Weights of a small CTC audio transcriber.
Data: trained on read English sentences (LibriTTS-R), 15625 training examples, 19.7 epochs.
Rows from block 3 of a small CTC audio transcriber, named by matrix and row number. Rows with one number within an expert belong to one neuron, the router's apart. Each number is 500 + 25 x the weight over its row's rms, rounded and kept within 0 to 999. All counts start at 0. Numbers have three digits each. After the name is the row's rms in percent of the matrix's.
Before each expert's rows are labels from the 100 clips, of 14976, where the router gives the expert most weight on average: "top examples" is what is common among them. Only what is clearly more common there than usual is listed. The data: read English sentences (LibriTTS-R).
# router: slot weights (model.blocks.3.mlp.router.weight, 16x256), inputs 192-255
# up: expert up (model.blocks.3.mlp.up, 8x256x256), inputs 192-255
# down: expert down (model.blocks.3.mlp.down, 8x256x256, transposed), outputs 192-255

# expert 4
top examples: voice: male
router.8 063:486525494477521485513480459478492515498515469504475483500502462499489522485490470439469475467525503564491549535494521459555558445483520511490543521472494486551573471501520544527516535486483493
router.9 067:521506469510498512472522496501521486516474472475500467513518498515527516456514499499468493511553539511482516488513514468506559529518523469489505496505466531534519518496548473484499499488524570
up.0 082:493500527519477477522550502529474504519519495490498523573534477471499525487547500546518523488528489503547500524472462475499497495485524464480479504454489505506496502539476490462458477509500477
down.0 097:480478512543519472476520522472549504516497440527513496519512488474503532533524465542472476499491481528523483502544479535516432518495482493456473485504495493497482502484468503508508499526504506
up.1 108:539472492481473484484479500480505504520462501536469524486520522506495511484514484506510485535491454520537503457533452477447508540504516461474531493509460517516469487472542473469492526514485534
down.1 103:510503502524501486489546516487466481509501464488502480524514490488476505510525492513492495508460497516517445528495529474534504480487491509482464488486536446530485502516510502540471537470516470
up.2 087:497470515553492501464507502508464568503526521526464498517498499501544504488519456505512473501442499496501501480526486486496485498497489476477480534490481500479449464475527500442455515490513521
down.2 085:489480533509522478453503527470516488468539449510475526523488501496483488495507460526499463426475502540509504472461478483534474502525473495509480498448494497474471482525499484525469503465512451
up.3 097:546492484544529511505487524502489462497494519460507504455476499489494484535463506488453486487547524486488530503472519508507533491518492525489517520538476496484522523500480454526513521484463541
down.3 079:530512517484519507520483489519558521481507497502513503479465516499496474495491563482531513494503513496468510530529476532486523474499532525529499511500538511516570554535463442465483482519451508
up.4 077:487491516498526469485482475459517494487539504521501525486480463475502528511538494526506544467515523503501509493485489548522547476513506508538465503542501474469501496532463501497500489490505481
down.4 096:464474479499485474495499480511515514463500566510550521457473515519531517539475540481515525491555491471481542504498492541474549504489500498501584519487490515473529477494529490493531508543447483
up.5 124:554521469499489502504515489477482530499516472568456469538503527484496530483496481521530504491486476522524459488543519481488502496487499476489481457484480497510491487493530507504527550495489544
down.5 117:507503534486515510498502536488493518509491488475469470533506475501465497506513551505481482516506512508517480515452493486514466512491504469474485502501517506510495509475463516522433501445552487
up.6 091:498476524489465452525519483543480489474506476480496533510498453485533530457500508510510514503523489509508527536462480505563519493523540497517514504506513489489483466530471473523477502471479465
down.6 091:518420492482488443476458501496507530478483488554489488513487506475473541526468504483496454507487509487521551450540513522491468550477486504498511517508445463450494506532499489460510524479505478
up.7 096:506491477538485495449513494517481520469469479467538521535505443503504493469482497497504517466514509486536493495459507495510512515498535487481512529477538470496489506523476542489457493485516477
down.7 096:497492505539468479482507487530501500506536445534493502535538516486501576499498468510497448487500509520517471465553478520526471519527460469487454486498433491559470471495520526529488547539516524
up.8 083:459528528512503467505464495518550511495517493475528518545506477530503510444478540504495510503499497488468500480501540507532527532517497476469496472512538496511489495486490501473485507487529482
down.8 087:459523481470475474522484507518551521520493517544492473475516530506503515493495490475534504498508489455469495495516490534500513517484498472522524476523454489496488531478514525471526511531521494
up.9 109:508482530498507491485518513531519503462476486467525493510499450503508518455514494511500506481523470485508485518471507513521533482512468488487466491490493468518523509520496536510430479477533435
down.9 093:490492519517481462461485490514472502514490487532461504539526509512494504535494431499488480499508472514499514529545483512507499525525489500477469489462447484498441504487527496505498529541484542
up.10 086:498454503551536488448495540506498513491452476506491467506461460484532494461517495500513484523514504495506519486548486499477486535519517487435493502520454506515479489497509470490473496480508492
down.10 091:521523490510503506493469468479486507493531477523505499533511500510480525478495506514509482494519566491504488454506502470511493468489515480499490514531510491517535493538502457490508513462501509
up.11 123:534504493484514516510477505478495504504471489544450478487498548507505487522492481475487443501480483511516495489555490490481483503451485483481504480525466556525512474501500507492510533510503554
down.11 119:517487543527536474497524532490469483507522450483483464533509465498493524490517545494508506478485504538529454521481455478519473480478498507479461493491541465506490506517510486505453499470505460
up.12 095:540457493514464460476497517518504524487507493468527505503495462493522501501542520500512494468523508487479505551471530514517491492518520474517453493484528488479496497526457496471513406449511441
down.12 090:491511512522464479413459457489458488496479517504467509499508488477510498533494465498505501522501502474486484469510487521488472518477497484480516471461469544538474528449563527500508515472492521
up.13 108:527514509481490505490478506459507520523467489527466457485511532489475495485496470511508499529472477505508527461556468462458472517506546480486505493512463521543504488492508502466538493491495530
down.13 107:519474535519511494498497516503473470496508462491525497556534458509475510514525508514471489477469496533494452501491480483541493457501497528489435491453485484479495516524512477553464544475516464
up.14 096:519520526520484473504512513545480504452536487497506525525520429527530517502498495518534520481493479494542505504496503462537497502475487480507464479499546478544443472497467524511492524477520494
down.14 093:525521509479504496455494489454515526516478506485536452506536499487544533511486527500515470477532558481551508508501476536487512503516514512506501486498512496486476490510512495517495507527484501
up.15 082:498537501507495490458509465525488461549500482490484481513472545528494487542525512460491530504490526527433481511527484510508451515521477525546485502488506528477495494461467470474509447520487532
down.15 097:465528491488531488528494479514522478498429521484503535433502508448463487492508515502526517490527508496511520508490503539526513522526481492495515533536506533455549546508500495545507480527493497
up.16 084:479507468462547545458480506529496486513465522478475506501494480501465511488538542470462478514481552506479509510510490464496474461503496520481526501487486546469568514463496489518509517492471474
down.16 093:491518485488516503503487472516506469521505507479516478488486498489527510464493517501507529540504498511502532485461513516524524527515500504479493515549502488451537501533446499472539468509482487
up.17 136:524492472477480514504483519475524485519429516534443484490501513480488482502495513472495459523463460496507545468563473479491459531462518501484518497516461558520481516459534501472508537524497522
down.17 110:513491540512520471481536521464481499520506447501505507517541463507449477520522462516504472504467493484509447555469533444528483461482490534468427495458505479518513526537472468533470516470535473
up.18 087:512506518507498533485498515497497480496513499529477446525505537532479491477543458506530469501447505509502521471531476506501492533494489537505526501482463541518471485468529482503516545501471546
down.18 095:515493487480480517513451492529472494454506489459455476477438483461531492484456521481471476481496507507506521495489524467543524509514488475511504487455556502443494534499497491541557503484494461
up.19 125:516515535487445493507511467504478533480523495500464436551524499489509514486484457524531503483483477511513482495514523477479520519465502467514462455473469501500455471508518482517516519497518523
down.19 115:499465518516511496508516548491490469498491485465494502514518491470476475482503540493449463515452502515500484520451453475513473499467502506495482505514504516521484514470521473523481509443502472
up.20 088:506495545525490476476503506532528490486533487506496450515525504499517495462549496526518506511477515510519506512485500498520473524540502482458502507516456519496467432475516519487478485505478521
down.20 088:501495490513500490482442501525484515502508521501465472512494468531537517469515477500490473452544512484505520465499537512468488467506551488458469526503500479514497524537505486485541507502503514
up.21 084:530477468509524478531503507534504483528511525533532511480473461518488463443544500527487488466495510479465490508459533528549516501545530495512495514484521468473499501503454475448478482475525531
down.21 098:498504483464434501467487478516531512499500529501542513473500528504528493525505487543527505525524511505511545483516466563497501531474516500529508477504471491486514491449525488491526485545527497
up.22 141:545490486489462516506511476479459502497518472531481482512539521484511518474475453515500510516481499508509492505546507462469515516453446457503498458452469500535479466520502525523516557534511537
down.22 127:493494537494491509499511526496479492488473475496493487522519467501492505475494537494479463512464476510515489496436469485526498498511501524490477508486532533493497527481466485507462504474509468

# expert 7
top examples: voice: female; the word "his"
router.14 078:486471483498517498512481522500492483515455504480487516461496504514482498487492559475458530508548493516472485484518517491516447450544510515518516538479513498484480522507471473460492474514460475
router.15 080:464527477525531492502472520494473487506478483466505544477471520517498498500532557468465492470526503468487519511515520540501477470568527504505497543463527486477489554484480461475490486503470464
up.0 090:478523540521496450458538484481508473489516483461541528504528444514473501520523516523518477496499511496506531530499475490496470504530529490565526509492527508493488507514484487484499538454465512
down.0 086:527506510466505487531454496520443472500477511469532476487492442490501466492514503526490528500516502477539551528504480479489528514503523532480494527492461498478513534525492469497498445469485480
up.1 099:498476509510513478501519504501472531541502512507533530515508468499515515521495518531480516472521526504495515504465533511509502477484505499515485498509488502482484496523507529531464528441470498
down.1 087:547507488541504488512446496509489461492493540513511486514528490473497542518501456513494495439493534512490474479546509504483519496477482495432539526499461475503496463517524482501527519481498464
up.2 096:461492489508565522479505509487465471466498473458519520515498489551486478511542503488503521473480503495464515528489484495488462496520507549514487554464525501469529498482481482503493467508505498
down.2 094:460539502455521521471534501503514490520489516458514513423457514493490500471538487479509534537496506501449478504485516530463481487518523497531499526475476518489511524460503535519522452495538492
up.3 108:528530451486513512504477500493481472486495486507503471501477541475459525500476452466505474493491478503503518461490517473471522534520528507446515503519480535500512496485501495464578522532487494
down.3 111:480517513478476505494516514520501552456498515473505556492513472543458548539494514518529515525501512500502519536474491527475531509494498489503491492493537494509466497460530516477485464504533497
up.4 091:547523500494528505474522492536505531484508467465492513498511452536521483583509495477477478488488508513485490560482471508480447458517480517467505509450518478460521534487490477546498483455498501
down.4 100:494516492469537505439470484507475490517443502514495477459517480511503531490527512493470528501483507508551476496539516528491459478544517535530511525496491540467506522525487503514521500491536504
up.5 101:516493508495538510527538541513497439458500448474513541510500467515508509533530488503485481544470519519488513554514514504503477485504510528540505524474530499494492512505475503520478506478469507
down.5 099:490501491466545491461513517490505484524453523465500501487516496506527485475507501481470544567472526485511506519470526540475493474522492509555497542526538498463516536506476509522502468484462456
up.6 095:451469491496470494484522494539527486523485486506531524510480496490513501464506545489480457488549476521513494466494583498521485477515519484512473504510499476499519498527484479496471466489509481
down.6 098:555464502512528478505496492477458528479489537536494490500503510527507493517493475463519481489519495502524491460494455456458498521481520495481503494502511498485492490496483504452480524503486551
up.7 123:515445465526481496500505508488532504523476487510450484445464511471466482478455529483492437523509466515458507470502475524475476548506546488470517472528458514501454498465552497465490514524529520
down.7 113:513470516531516506509544508472508515517483474514461523564544519503485502481504462488478440508509486520542465491460515479514470563469481484508445507497544517515487480495516524522447531486551488
up.8 095:493473511504469479468543528518504489537528494500503492509508491522528523485488516507513516504505503476515507499510523490528516508519489501511519469504522471490495499490496486523481484461490470
down.8 101:564482504501464510472508511511504528499491524541472511483477483504488499539505447523477461488498523511491483490521473479519451471520545479447502475482499510455484472485509521492484480504509508
up.9 108:547473524506497459499544489532509521519502476483503487514548428489538506483521501541503502492515493486530476471524516534485494488460492489533461508508484480549521483507496496477482511415529489
down.9 092:516482472480504514527502506481499471526500534521519456537443532439479478431467493512481442477474504509517504498531480499528508492504525537466497509484499463480452512568482513528496534502484523
up.10 089:488491513488529503481488488509501522473533489515540488488485479525486526540478493505487481503536482486485493507495529498493504454500481508507487470493450475476529472556504489512457451494490506
down.10 096:474517448487524491491506486515485488463499531453515540477513530523504520516475512492493514460469487512511549433524493514484498514536512506540548484525514517531477503493512507477490477540517522
up.11 105:489520528515547496496487496509461502469493472463538506484534448520506496535559530518458499465506519495480494531474472495449475484513468532495474527495534488481501524491523520525478460484463512
down.11 096:449502493474493506510506518553512494487484497449512473497510484508499501499527566519495519506461517522477483516458519539494474492531494519524546513525540510510533519504465493499483477506478457
up.12 108:495537523528495458487543526514528488506445535535512506471459474455480477495499551481474485536537461508473460497443500503533468543532546526481536512495497540492468513540470521475489494484496486
down.12 101:564490526525521528527477475506515510513525492527427473519516491492510526494486439475475524442544508501492500512490496473479503450499543482467466491521458499484518457503512493474522497516498495
up.13 095:483504539494505484489509511548524503505454510475520480496509510512510462539517547509439464510514498521522498524431517519511497506536519526465491476517499533479484534545510530478477456532485520
down.13 105:525506504491440508488519496498500460488536450547461508512489485503512504501507452518492477503515507486509466509502527495537480489494535488487456500489495491439539550505517500507484512471502525
up.14 098:540533512492491510464524509521498459438517481439530499531496480525532440552542541491486505526512500491508462533461458514514486488526517521496493507500498524472511511501492446492514483485476523
down.14 100:497493514477496480509491525522502497487450493446497530471503525495517511475493486497494493505509489475466513488490521552484481488541521554548525549514519529490514539471485507494520467494511449
up.15 091:497533509504510497441515496515506426513497521489518522518472514525514524513548469501492538489539531496489470497492511517485456486516494514505518527455531492486486496504481467535463461498474507
down.15 098:451510523434538474481487492519471471497512475524539462477559508482525517510535523521479566519496498481517494519466529498524491508507473513538496507498514535476513510506465478515545477487505484
up.16 092:550519528492487479460518499538514486475534529498524490513523462492502515530480484498471522506525497545523452482482519521531528527549509535461478503510489505512533462496481516498483489473499445
down.16 094:553496480534494437534505476450462519491504499518467493494488540463515450503505453468507498488505525512501495497506479501518500508467522541468487464495478477494463491540515444508499527487503492
up.17 104:484524540488536465480533549469479487465502508436516529491498486548522506565549522498484538499495507489478476514492516538483474532499522549519531524477570528504516534487492496520522457495444512
down.17 096:485478530471512490477519487523494497500459530476531497466499491537531502467516529481460498512466519515544527482499507525530474471536523530527531526469487555477507506484485508517498468512527451
up.18 087:503523485480503527514523504456517467483479505451543508524498496560510511522515550531497487530514507548521493531462484499497456472473504520487502482504535513454533537475513455515507509537483543
down.18 090:463540485461479528465520494505485470499448517529494494463457465502499468492484503505497548553466520501464480500491513496470462515538510503514489506502528496507515577477485499486497489504539500
up.19 119:533481470497505505501492480499529484532477530513468461481496510479483490490485495479507451479491508534512475511491477481458511529489487506459523501469457519526490466503531496497524550497489557
down.19 115:524493541506544506528536534509491525474534489506514516551503482500458525482505511518490487488485487526541481485417508493511481497495476532492453475468531509509461490476486510533459522483514465
up.20 089:517554477459509504495491505490506476487478492524480497502479512471532540491456516525488515410515503431524506512539517451511527461449476503493501482499510478486534504513517536503471529494535444
down.20 091:465513496496492473530538457483503512462453526480528501492534494495545499479536511531476517497505462514500526474495503510487547492518497509499506464496490513502481466504514477486454496496526489
up.21 101:496466517503521500445521564504477464462483463486563496504502451537535529522556492490496485489500473506511495524477482500501493506530490552504496519469503488503493533526531507521465489492497516
down.21 098:504480512497498474518471529522477484517458508467489485503506471532475491474497512523478485475434521522465534495477526496547521491515483528512485469511519522496528540506485466482532507486507442
up.22 119:521502519504502529508504518487501516502468527483447473448498530488484494474473449495506486509458505530549522467517503474457498496510534487496552501501475519540483520490518489484539533516521529
down.22 109:519495554470519531490525538488480542448516454490541526537500493486460529488537496492500492495509500502531461532456484478506472532507500502487443480478518492490460490497480518538502484487504464

# expert 6
top examples: voice: male
router.12 121:513491520526465482489515512507509553510506513518486470499490505514515507455507480499521503517461494524526508480518472498456483513468555486463491511502454516520443463440515484458500473495496538
router.13 106:525508528505472466481502524504520535505474515521484472519490480507513512486503499493539490521466496540521471505516478484476507523471553485457505473500485510525469463466515496455509510528523536
up.0 108:520486503510460488475505538498511505514485517547463482493493479509488520490521497489526471529493480553475502503504511487481483563468538501444499492529447527535490457474542503479515511563513528
down.0 097:517465533514552524492471503480520475487478524527487526521499471510471549477512487494517461483506527512505494481524510467506485490491546512497471545480473525469507469512483488458506533455460525
up.1 073:504548485495545470494482531518525456541462520475503488505509516488505457511493513445489524503467550531482494524479502504463495494473491550517539518510470510472486534493510469530465528480452513
down.1 097:531560467439501549531478478512520522540495548469487547471499532490483460526481509492494519479492517519460541519498484476539547500493514510468542494495492504478508557527498495535517467513528491
up.2 127:538514487530494523515490522478537496529475528557468502481465530482473482482491477484520466521462493509501509475527472506465483511487504507451495482513472548526473501480552505477514542522517529
down.2 108:507480538518506503468527559480487509493514437482541506550550463511479502460535503509528485495486514540548465494483448476527480492477509503501475495522513499488509457493471487524448490462508481
up.3 113:517487531503455473483527526472494535545485502516487467514496494511521525471518477506535513543444501514502502471505480495465462531469529476448470478495482511510463493444503507469470517493514520
down.3 104:495451517539527495499535515472468479453537447507467490500506468504474517496507505498486471483492479485522456476490509483505443489478459502493478457463497487527510521506504497504458508464508503
up.4 101:493499527524461469486546516522491492532509496478490497514534466517549501519494480542538481491513505497514444530496496492516486470475470457454489494471480488511455495461484477495461476480515487
down.4 115:500435514546526466477450521494487477476484472506488461521519482492502508509491515502481467491476505483462477473524485506494468533510479475524491473478477496536521476536528500501466510479533542
up.5 088:519505480506488530546498534454539483554475502530471472520523491504517496518519497507526491524444500540499510515531461483464462501482496503485524477505489515497492481495499553481501518506504559
down.5 085:518458502556514499494535519485497496524491496466494467519528472492480507468531500488484486521529510538546518509481439492510448502505496522527507492504485496512504497483499493505486492437496484
up.6 140:497483523526492469451534519486483513489509478526478458533539474521549523464545499532525506520460488514524458497511490507467482543497530478479457502461498502507464492473509497460455482503509495
down.6 108:499455490556504495457500553492453481486475435493473475506492464469493527503482524499438485521466495538484470495537530496513453484485491483447464491494493481484493501535503517502474497460532505
up.7 075:540502498472516507468510534504547481513489501498505520520493474513433488564557511482500478545505537494488523483515526465505524475535496508473465462532497544465572525511519493547530500475487512
down.7 094:489548444464507497531459442513513496535479544472535539481459535502518454479513480488505511499481519485462532508480513486511540497480483520487550536524510529494494503475477506483531477538474473
up.8 090:534493499499468530545478509477504533533483543519464504527514502494526492470527480525536506521472488499503504524523480484488473493484501481465490508491487495547485504477531502480508541504520508
down.8 101:507463538516534480477512562450497497516507442503498502526554482480450517536520505497513464490514522520548457529511485508513462476496486522496473485488524471508496474541482492505467516470505493
up.9 106:520490490504515515512512509445516516518483498544478486493497567482482488484496468497513493528460474499509539448557488462467481524473497504459558475554478534504491492500528511478534532515517547
down.9 105:494474512517509476477494566515457507513500469475476499544516488486483499502527490513501507507471500534531472499460495471517451452479484495504459487495525508509509499466507488543485506439523504
up.10 110:532516484498497517529497504482489525549488512556465484510482520498509476511502472488495471546456511512499509469528487472486514534485520492446489486506461560511491486482551529510517518533494555
down.10 098:537468524533534485474512534475469505517492444468513493530528446506498509496525503504516485481497493512544491483484459501500466484503502487534479504474510492484519469510503510517470483476502557
up.11 113:525510475473482522530475517460503508511475507525472479474507512503463479502496466477518501516472494528480485445520469494467504516491517510456511482523479541498490498488523505488537538522493522
down.11 095:536463534557544503481564529494499487506498476472531507546563458500484528513535498463479494514455510557541449493490492510489500504505499541476461473470523500493483479509515494497472522451532502
up.12 111:539505503513474504510525499473510514519481486538474479489499513501492521476487459509510472514458504492517521491539501469467488534508499499484481469491468516504469485492508494467518558493517542
down.12 112:513441508554502487464538556501468531497503454476486482521516475516462550498545516506513502514491458508555462496465501516500473498515489509499447478485525475493499488504509523482453501455517471
up.13 096:504488473509509525527450521487511460491475553504498535466505502494454477517458488469469488493498510500471533453553483496538502500519508540483523487501516510493528487497491465536526510509490506
down.13 074:516502492446512505519515542499499493513483440524510504538495504489492493488502497474495487519479506526479485538462501534516549454435476498500496489541522478499492518492490503557458507501499484
up.14 091:523541536475495486493543446512468495503486484535506503539530477496524523503489488566515514446494469481522465494490476463508561470482462493540454470473488532552478472533516523530478501485504494
down.14 096:480467510536520473484495525505482478485479495501475486487513512473486480503529490479481463513481502513538484496498499512532457530464477481458480492494498488487495505457511510513470505488540503
up.15 093:550499477537500511511485482480527533520467523536475490504508524510485468511492478472491452478457490543510523488541495481461502498500515529460518453538481534541484499486523499499504538532495554
down.15 078:496522529518521522428532530519504497524500471514514494500512524474451513478475492464453543471499542544537513498499478480522478484500497521519483513489508484516520499513483496493478485495491459
up.16 067:494458445506494525564501471524475510520450477502524492483466511495449498493490499485475522482522506480443464516489506460499488484495471489502474481534482493470486523522517500483485546476447481
down.16 092:481542487442512563540498489504521475494499520493495541489480530501516480474518503464490517522498492524504483497487494498499524484512507498491532504517497530468525505467477514449513508515466473
up.17 116:528504480485485506519490502449502507517501492549455484492497506491470486482493465496517449530474475495487527481539465491451515505471523491486517474511475524508500481486536519499521561512496553
down.17 117:493467527536509475440541536523487497518498452474494496538513475502450505485528492500505541524501488531539448484473495482492498481467485502511459498493498512508504494488506506521464488478521505
up.18 112:487450495537507500483515557496478505512482503507495481504517455509538488494551510522528483547467511497518495493464517535444448536508528461497498526488468512461474515473486476460454473497495516
down.18 100:472477526547514483491509571491492467490448432474475504491499471466504485518495494483516454513507504501502481475525512489487470484469494477463458474492499529502481515467505515475477531473525510
up.19 110:527474508523500490502505540492497533490466513533472498462494508479504468485486506499488477515510490542479493496508482504498503526507483481459496477524478526518499477479528549489487513518536539
down.19 108:530462535511502499468513540467465487526493469512472515507543476504469525490521481501524464478514516514495458491525509479504491462462507499454462467502495509529528517492499494509459537449515488
up.20 125:537528500527474483498507524504505523514496475520478503525524472539511521502524456567537494533476495502510482498531480502459501557477509458480483483489477524531462504467508525461460524505506515
down.20 103:516425535559520474492503547515462469468501469489479488534529502495480513551503497538491494507466487504540449494498533479489455506478500498490468482490504483503491499499525494505460509467542516
up.21 100:535496485514520519530454506452525486527502500547453498497484524498506502499509492505495469526486460536517498476524501483450483493485483501466513477496460526501477489465516515486545532526493552
down.21 099:504460522559493476460519523508483490489526445455510486504523439518491503489469491521531515492513524522551460453482477499509478492498518508526480511474516479539507480488476477499477484460513513
up.22 126:542513469511502520548467511477516497531461533532441485491500509486476488476497494508510471526476491510466545471518501506475480519498524470469513487528470561482505516482534534468513539514509523
down.22 106:514507536525515485463538531465487496521469450481500514522538468477486547515537486478509484491491527556545471503480480534504482482496458514510469492492490480513510495467516534534450500499528517

# expert 5
top examples: voice: female
router.10 101:477475484514533503498487518482487452511479502483532527478499500526496506508494537502463506491493546476493500511487504522507454472544504521511473532504522473454511551466501462501492475487473470
router.11 131:461474479537525516515487528490508471529478493500499507489468510501491489498498537486464477495469529456481521505493499552501462494529487515500488515520504473444506590473502471474509493509486496
up.0 090:455488506485479508486510499517469514496530442495514511489527498518532490537503480492522485502544495494535497501486539521531521466483492521497482506496506501510496470527486532565504506479488455
down.0 086:473511493484500535498506495531544501461517526464517486496487533504546523502470520488488505489497492476496529469460480518527546518526516500502501536528495511484472491521475480496531476514515490
up.1 103:480468475510476522507512542487504492527470522507483487481480502489503496476461554478498459525495487446486524474508507513507481553513528482467552465515450534457491520513515501464523526516529504
down.1 108:553502527528500500478533478494517542489494470510505499545522498522519528495570455504547544500513464530527488490509525482499495488494505483502468489492461501517489435516497512513475504490518527
up.2 102:502486529463494502477516501487508491505483513494537528519507481507501531514531507496484479479532489506519482536472510499531466500476520557504513476475556517501528514491471496512518429493457508
down.2 092:465502484451533471467497506526512486498506513472530502505491511496495505477514562471459488510486526510499516516452512557549485509514485523537510521481491480498519554525484492506495495520479475
up.3 097:505548517479507471465514506501510500481522463483511502475516489498540521507533504492494525479503526513533436500504512470504512492470485576488511496481526481494499538508483497534444488480485475
down.3 085:465504484472492502463505553532528508493497501487568504474528465508519526498537502522488544513459506471500503531472514524514462481516508552563494502506516472467502513465498463529562444502523458
up.4 092:492556558492528485459516516505509445467508492470536537519511507519506489489542510479516515476501521534526478543484531530523491481496519550534474544486537495510483486536498468516503514465467518
down.4 092:466523524439470527498479510533492472505499539452527515486468499479499529422520546484499541543490535514492537493474526513504510521500514505517522502517472519482489517480482484469547430496510497
up.5 097:475495506540524534495493530489521499506508557538482507479445515473484457469475507500519457500483527486473516481500516535514512494524506502474482502515497516501495514478511514459546491531529502
down.5 107:522537517498507478467541490479484542489498473534502480537523503495491514504533462510535494506532468527518483501491492478489498523511517454473447491498476501555455460494499522514477512479494526
up.6 146:476472492507498520499492530482510478509464535521468471460476513481475467500497552476473454538480520487469516480505511523493467527530523527465527488539476511459497547456529521504526529528538522
down.6 104:559519507492472463473548500498488553535516470487498507515506478511479553499505444500546487507482480540523492497493511448493500492483518477510462465506538523561455445511499541517468525497506495
up.7 094:458487510485527488507465553465524524539502493526491543446503531455505465483497532462467495480478504507462550493489518535518495516512489523445490463538489515498481526488548488505523517494545528
down.7 102:560515523458488505464509480503499506496536480547497492519537471504498497494522475504542491498467447517540486536510518443500490485483517474502484475507487487559470455499510540495495484499503518
up.8 119:499491482504512525484478498510548505519460535514466482482480515496466455500488500464508482525473476512482529488527457494449495537490545485462533491542490512496461505467509524459520499527508517
down.8 125:494486556551498495457554552479485478522494428516498520495513473541476519543493510525476519559490498517510456494469532513501436512517525517522457507462486541483522515453506503475446491477538480
up.9 088:460521532491521497492499485509490477464518518449537506520476448512470485532504538509474505496501527503496496525452495504483466492544484543495483533505543494471512543492506482493470473496457502
down.9 092:469505472510479494468478523506518470478522508519523543522456523521521500500521529496530508510460485479488490529477548536495499504554489519552516514495506499465520492493497487499503510487531480
up.10 091:496495575490540495463523490508471474466473474455517520498502458493501501552509484486517505501477474518479453553495510514479489490532484536483476537467521487525546521534462484514444521464483499
down.10 092:498492486468492509468477484499495464540470512488523486520481493497484496518503526477459485491448529490515494507492501521501495474502543518520499495496520471451511499516488474472515492497485498
up.11 129:508483481526501509513462499465520484510476525519471501446478524484478487450475521465455493500465509513461537489544461519498488500509535480485530509501490531486462537517523494468500512564505506
down.11 129:516503539495502486482550515498488535518524452502508512540506471499496509508518470497504539497515480523561468532496540477466467509467509492528481489492497527519514462456476520506453495471515480
up.12 103:473493505520504519527464518491524487521449526517499512460474496460477476478495513492521467513510501481467515503517516508524505522501498483460516464513485502464479520502521496482523519514540517
down.12 099:533518502488508486503516457491479529505512462550502514503518501488486521486507453541531483511480490551507485530502519462485485483503510491478485471480463525555483447502515534516461500486495501
up.13 107:490508490518489530518461516468505505513502536515474497480501539463464483497473511507515464503493517484491522463509518511490488516484482475476526470522464504500495502480491491480526499524541522
down.13 102:542537520486497462512541489478478527512499481482500521514516474489458522459523483503531493488478482532555504486481528448511542502508492513491492476524508501528472454524516541529483517507505514
up.14 099:442495525496474455490543520511504493476518504489533530542505467478536493484552515489495540491460502495527475510497502532537468484550484524496477489480513489512505513488469478513478475501476505
down.14 097:480496484535518463483461513500520500496509512445531484479507512519512542533511511514487527488490559464531507501484489542509495497526530559527515548493531512439499516463476453487519483516502491
up.15 105:512519528510496449439536525501504514470513462471510499548520457536533509514561519519502488500519496530477467537468517489520488476522493526496506483526491505492467545525508481507462476483468494
down.15 096:466484521499490501484484505528495469515517499443556490528497508521507486494487499523481492510488514498510492527500477499522465480491497544502495529493506472451494553518465491521523461504526489
up.16 091:458489494535526503475493505514490474523466532508498521508461475502510482488483590472461497534445518496483497502494527500464480513545538515500526534536507489467486521480505508494489499516511503
down.16 109:551508536465505525517538485494495522491517460494486526551509482503480509475508474503529469496487468545506435531502522447493482469468511483462463477475519544538480465491487494518471507477513487
up.17 132:473471483535486521477467530517537510539435540502474470481481521478466464481473572462455472509510475514480532478489477527515513517544538482467516517519498544521465513500504484479501489522490532
down.17 103:515483494527480499494505542495504474497517456511482532568492499499504495491527478513511513506489517490522437535505530508493458492509481523482460481496512476491523493464515499498462515488485519
up.18 087:503514483514508502498486486478474483532463551531456504485474495453480465534464542473454484516497529494457518501497542529524493479524498532498510462533472484523508531527507497514516488550503513
down.18 099:564504541475437494516527466468487521514514497490535500501537464524490541508577442540520507498514476520516483507530492444494504487486474498520498477487490473516469454511477540505468492455499503
up.19 100:485539535474529472487534522516506479502480512485490516526493460540499521532494540491513496501474489549518461546498522502535482484534453549532492525490518502506494533503490488532451489488471510
down.19 091:436532491464525497490486509527531466504500494466480490498470527525516487442507510504469516530422509508479542496481507498482496571497484508541498488503516522518508521504465504496535443501515466
up.20 086:514479510516510476469476502521522503466522537501524543490462453487518508512515542523427483484517540499524473466477511537480482530552516551486491481520519508495501487472450491529522460476493507
down.20 088:525516502497458509490523477515500504508509482522500509547507536502496471484544499522544457490503511477548493527492539431547520485494481498474470507443519488539508493532489474510489510501504465
up.21 090:474514487504534532547527510513503484509466505501489523507485540476468482474494480444494522551493529519472533463515466527491501516475526498518528495518498534478469515510516503469530521518484491
down.21 101:484518558493509513496538548547473521510458469470506490516537467509466496524516487493509526510501513496505461512493481520478457502449477513518483473518519485525550495500506521510469480505519478
up.22 102:497493526517481499493515516513498487512457548515515498466484523452495481505471535464456479508483523528465499483494489509527466495559547503480498546512487526509455543545485515492467504493503482
down.22 099:512461483522487511510553509475484529489503408498503500582491493519492513527528478506502478458500495516499459550506481488506458490482490514498470520479497481476509498498506489485487524490504528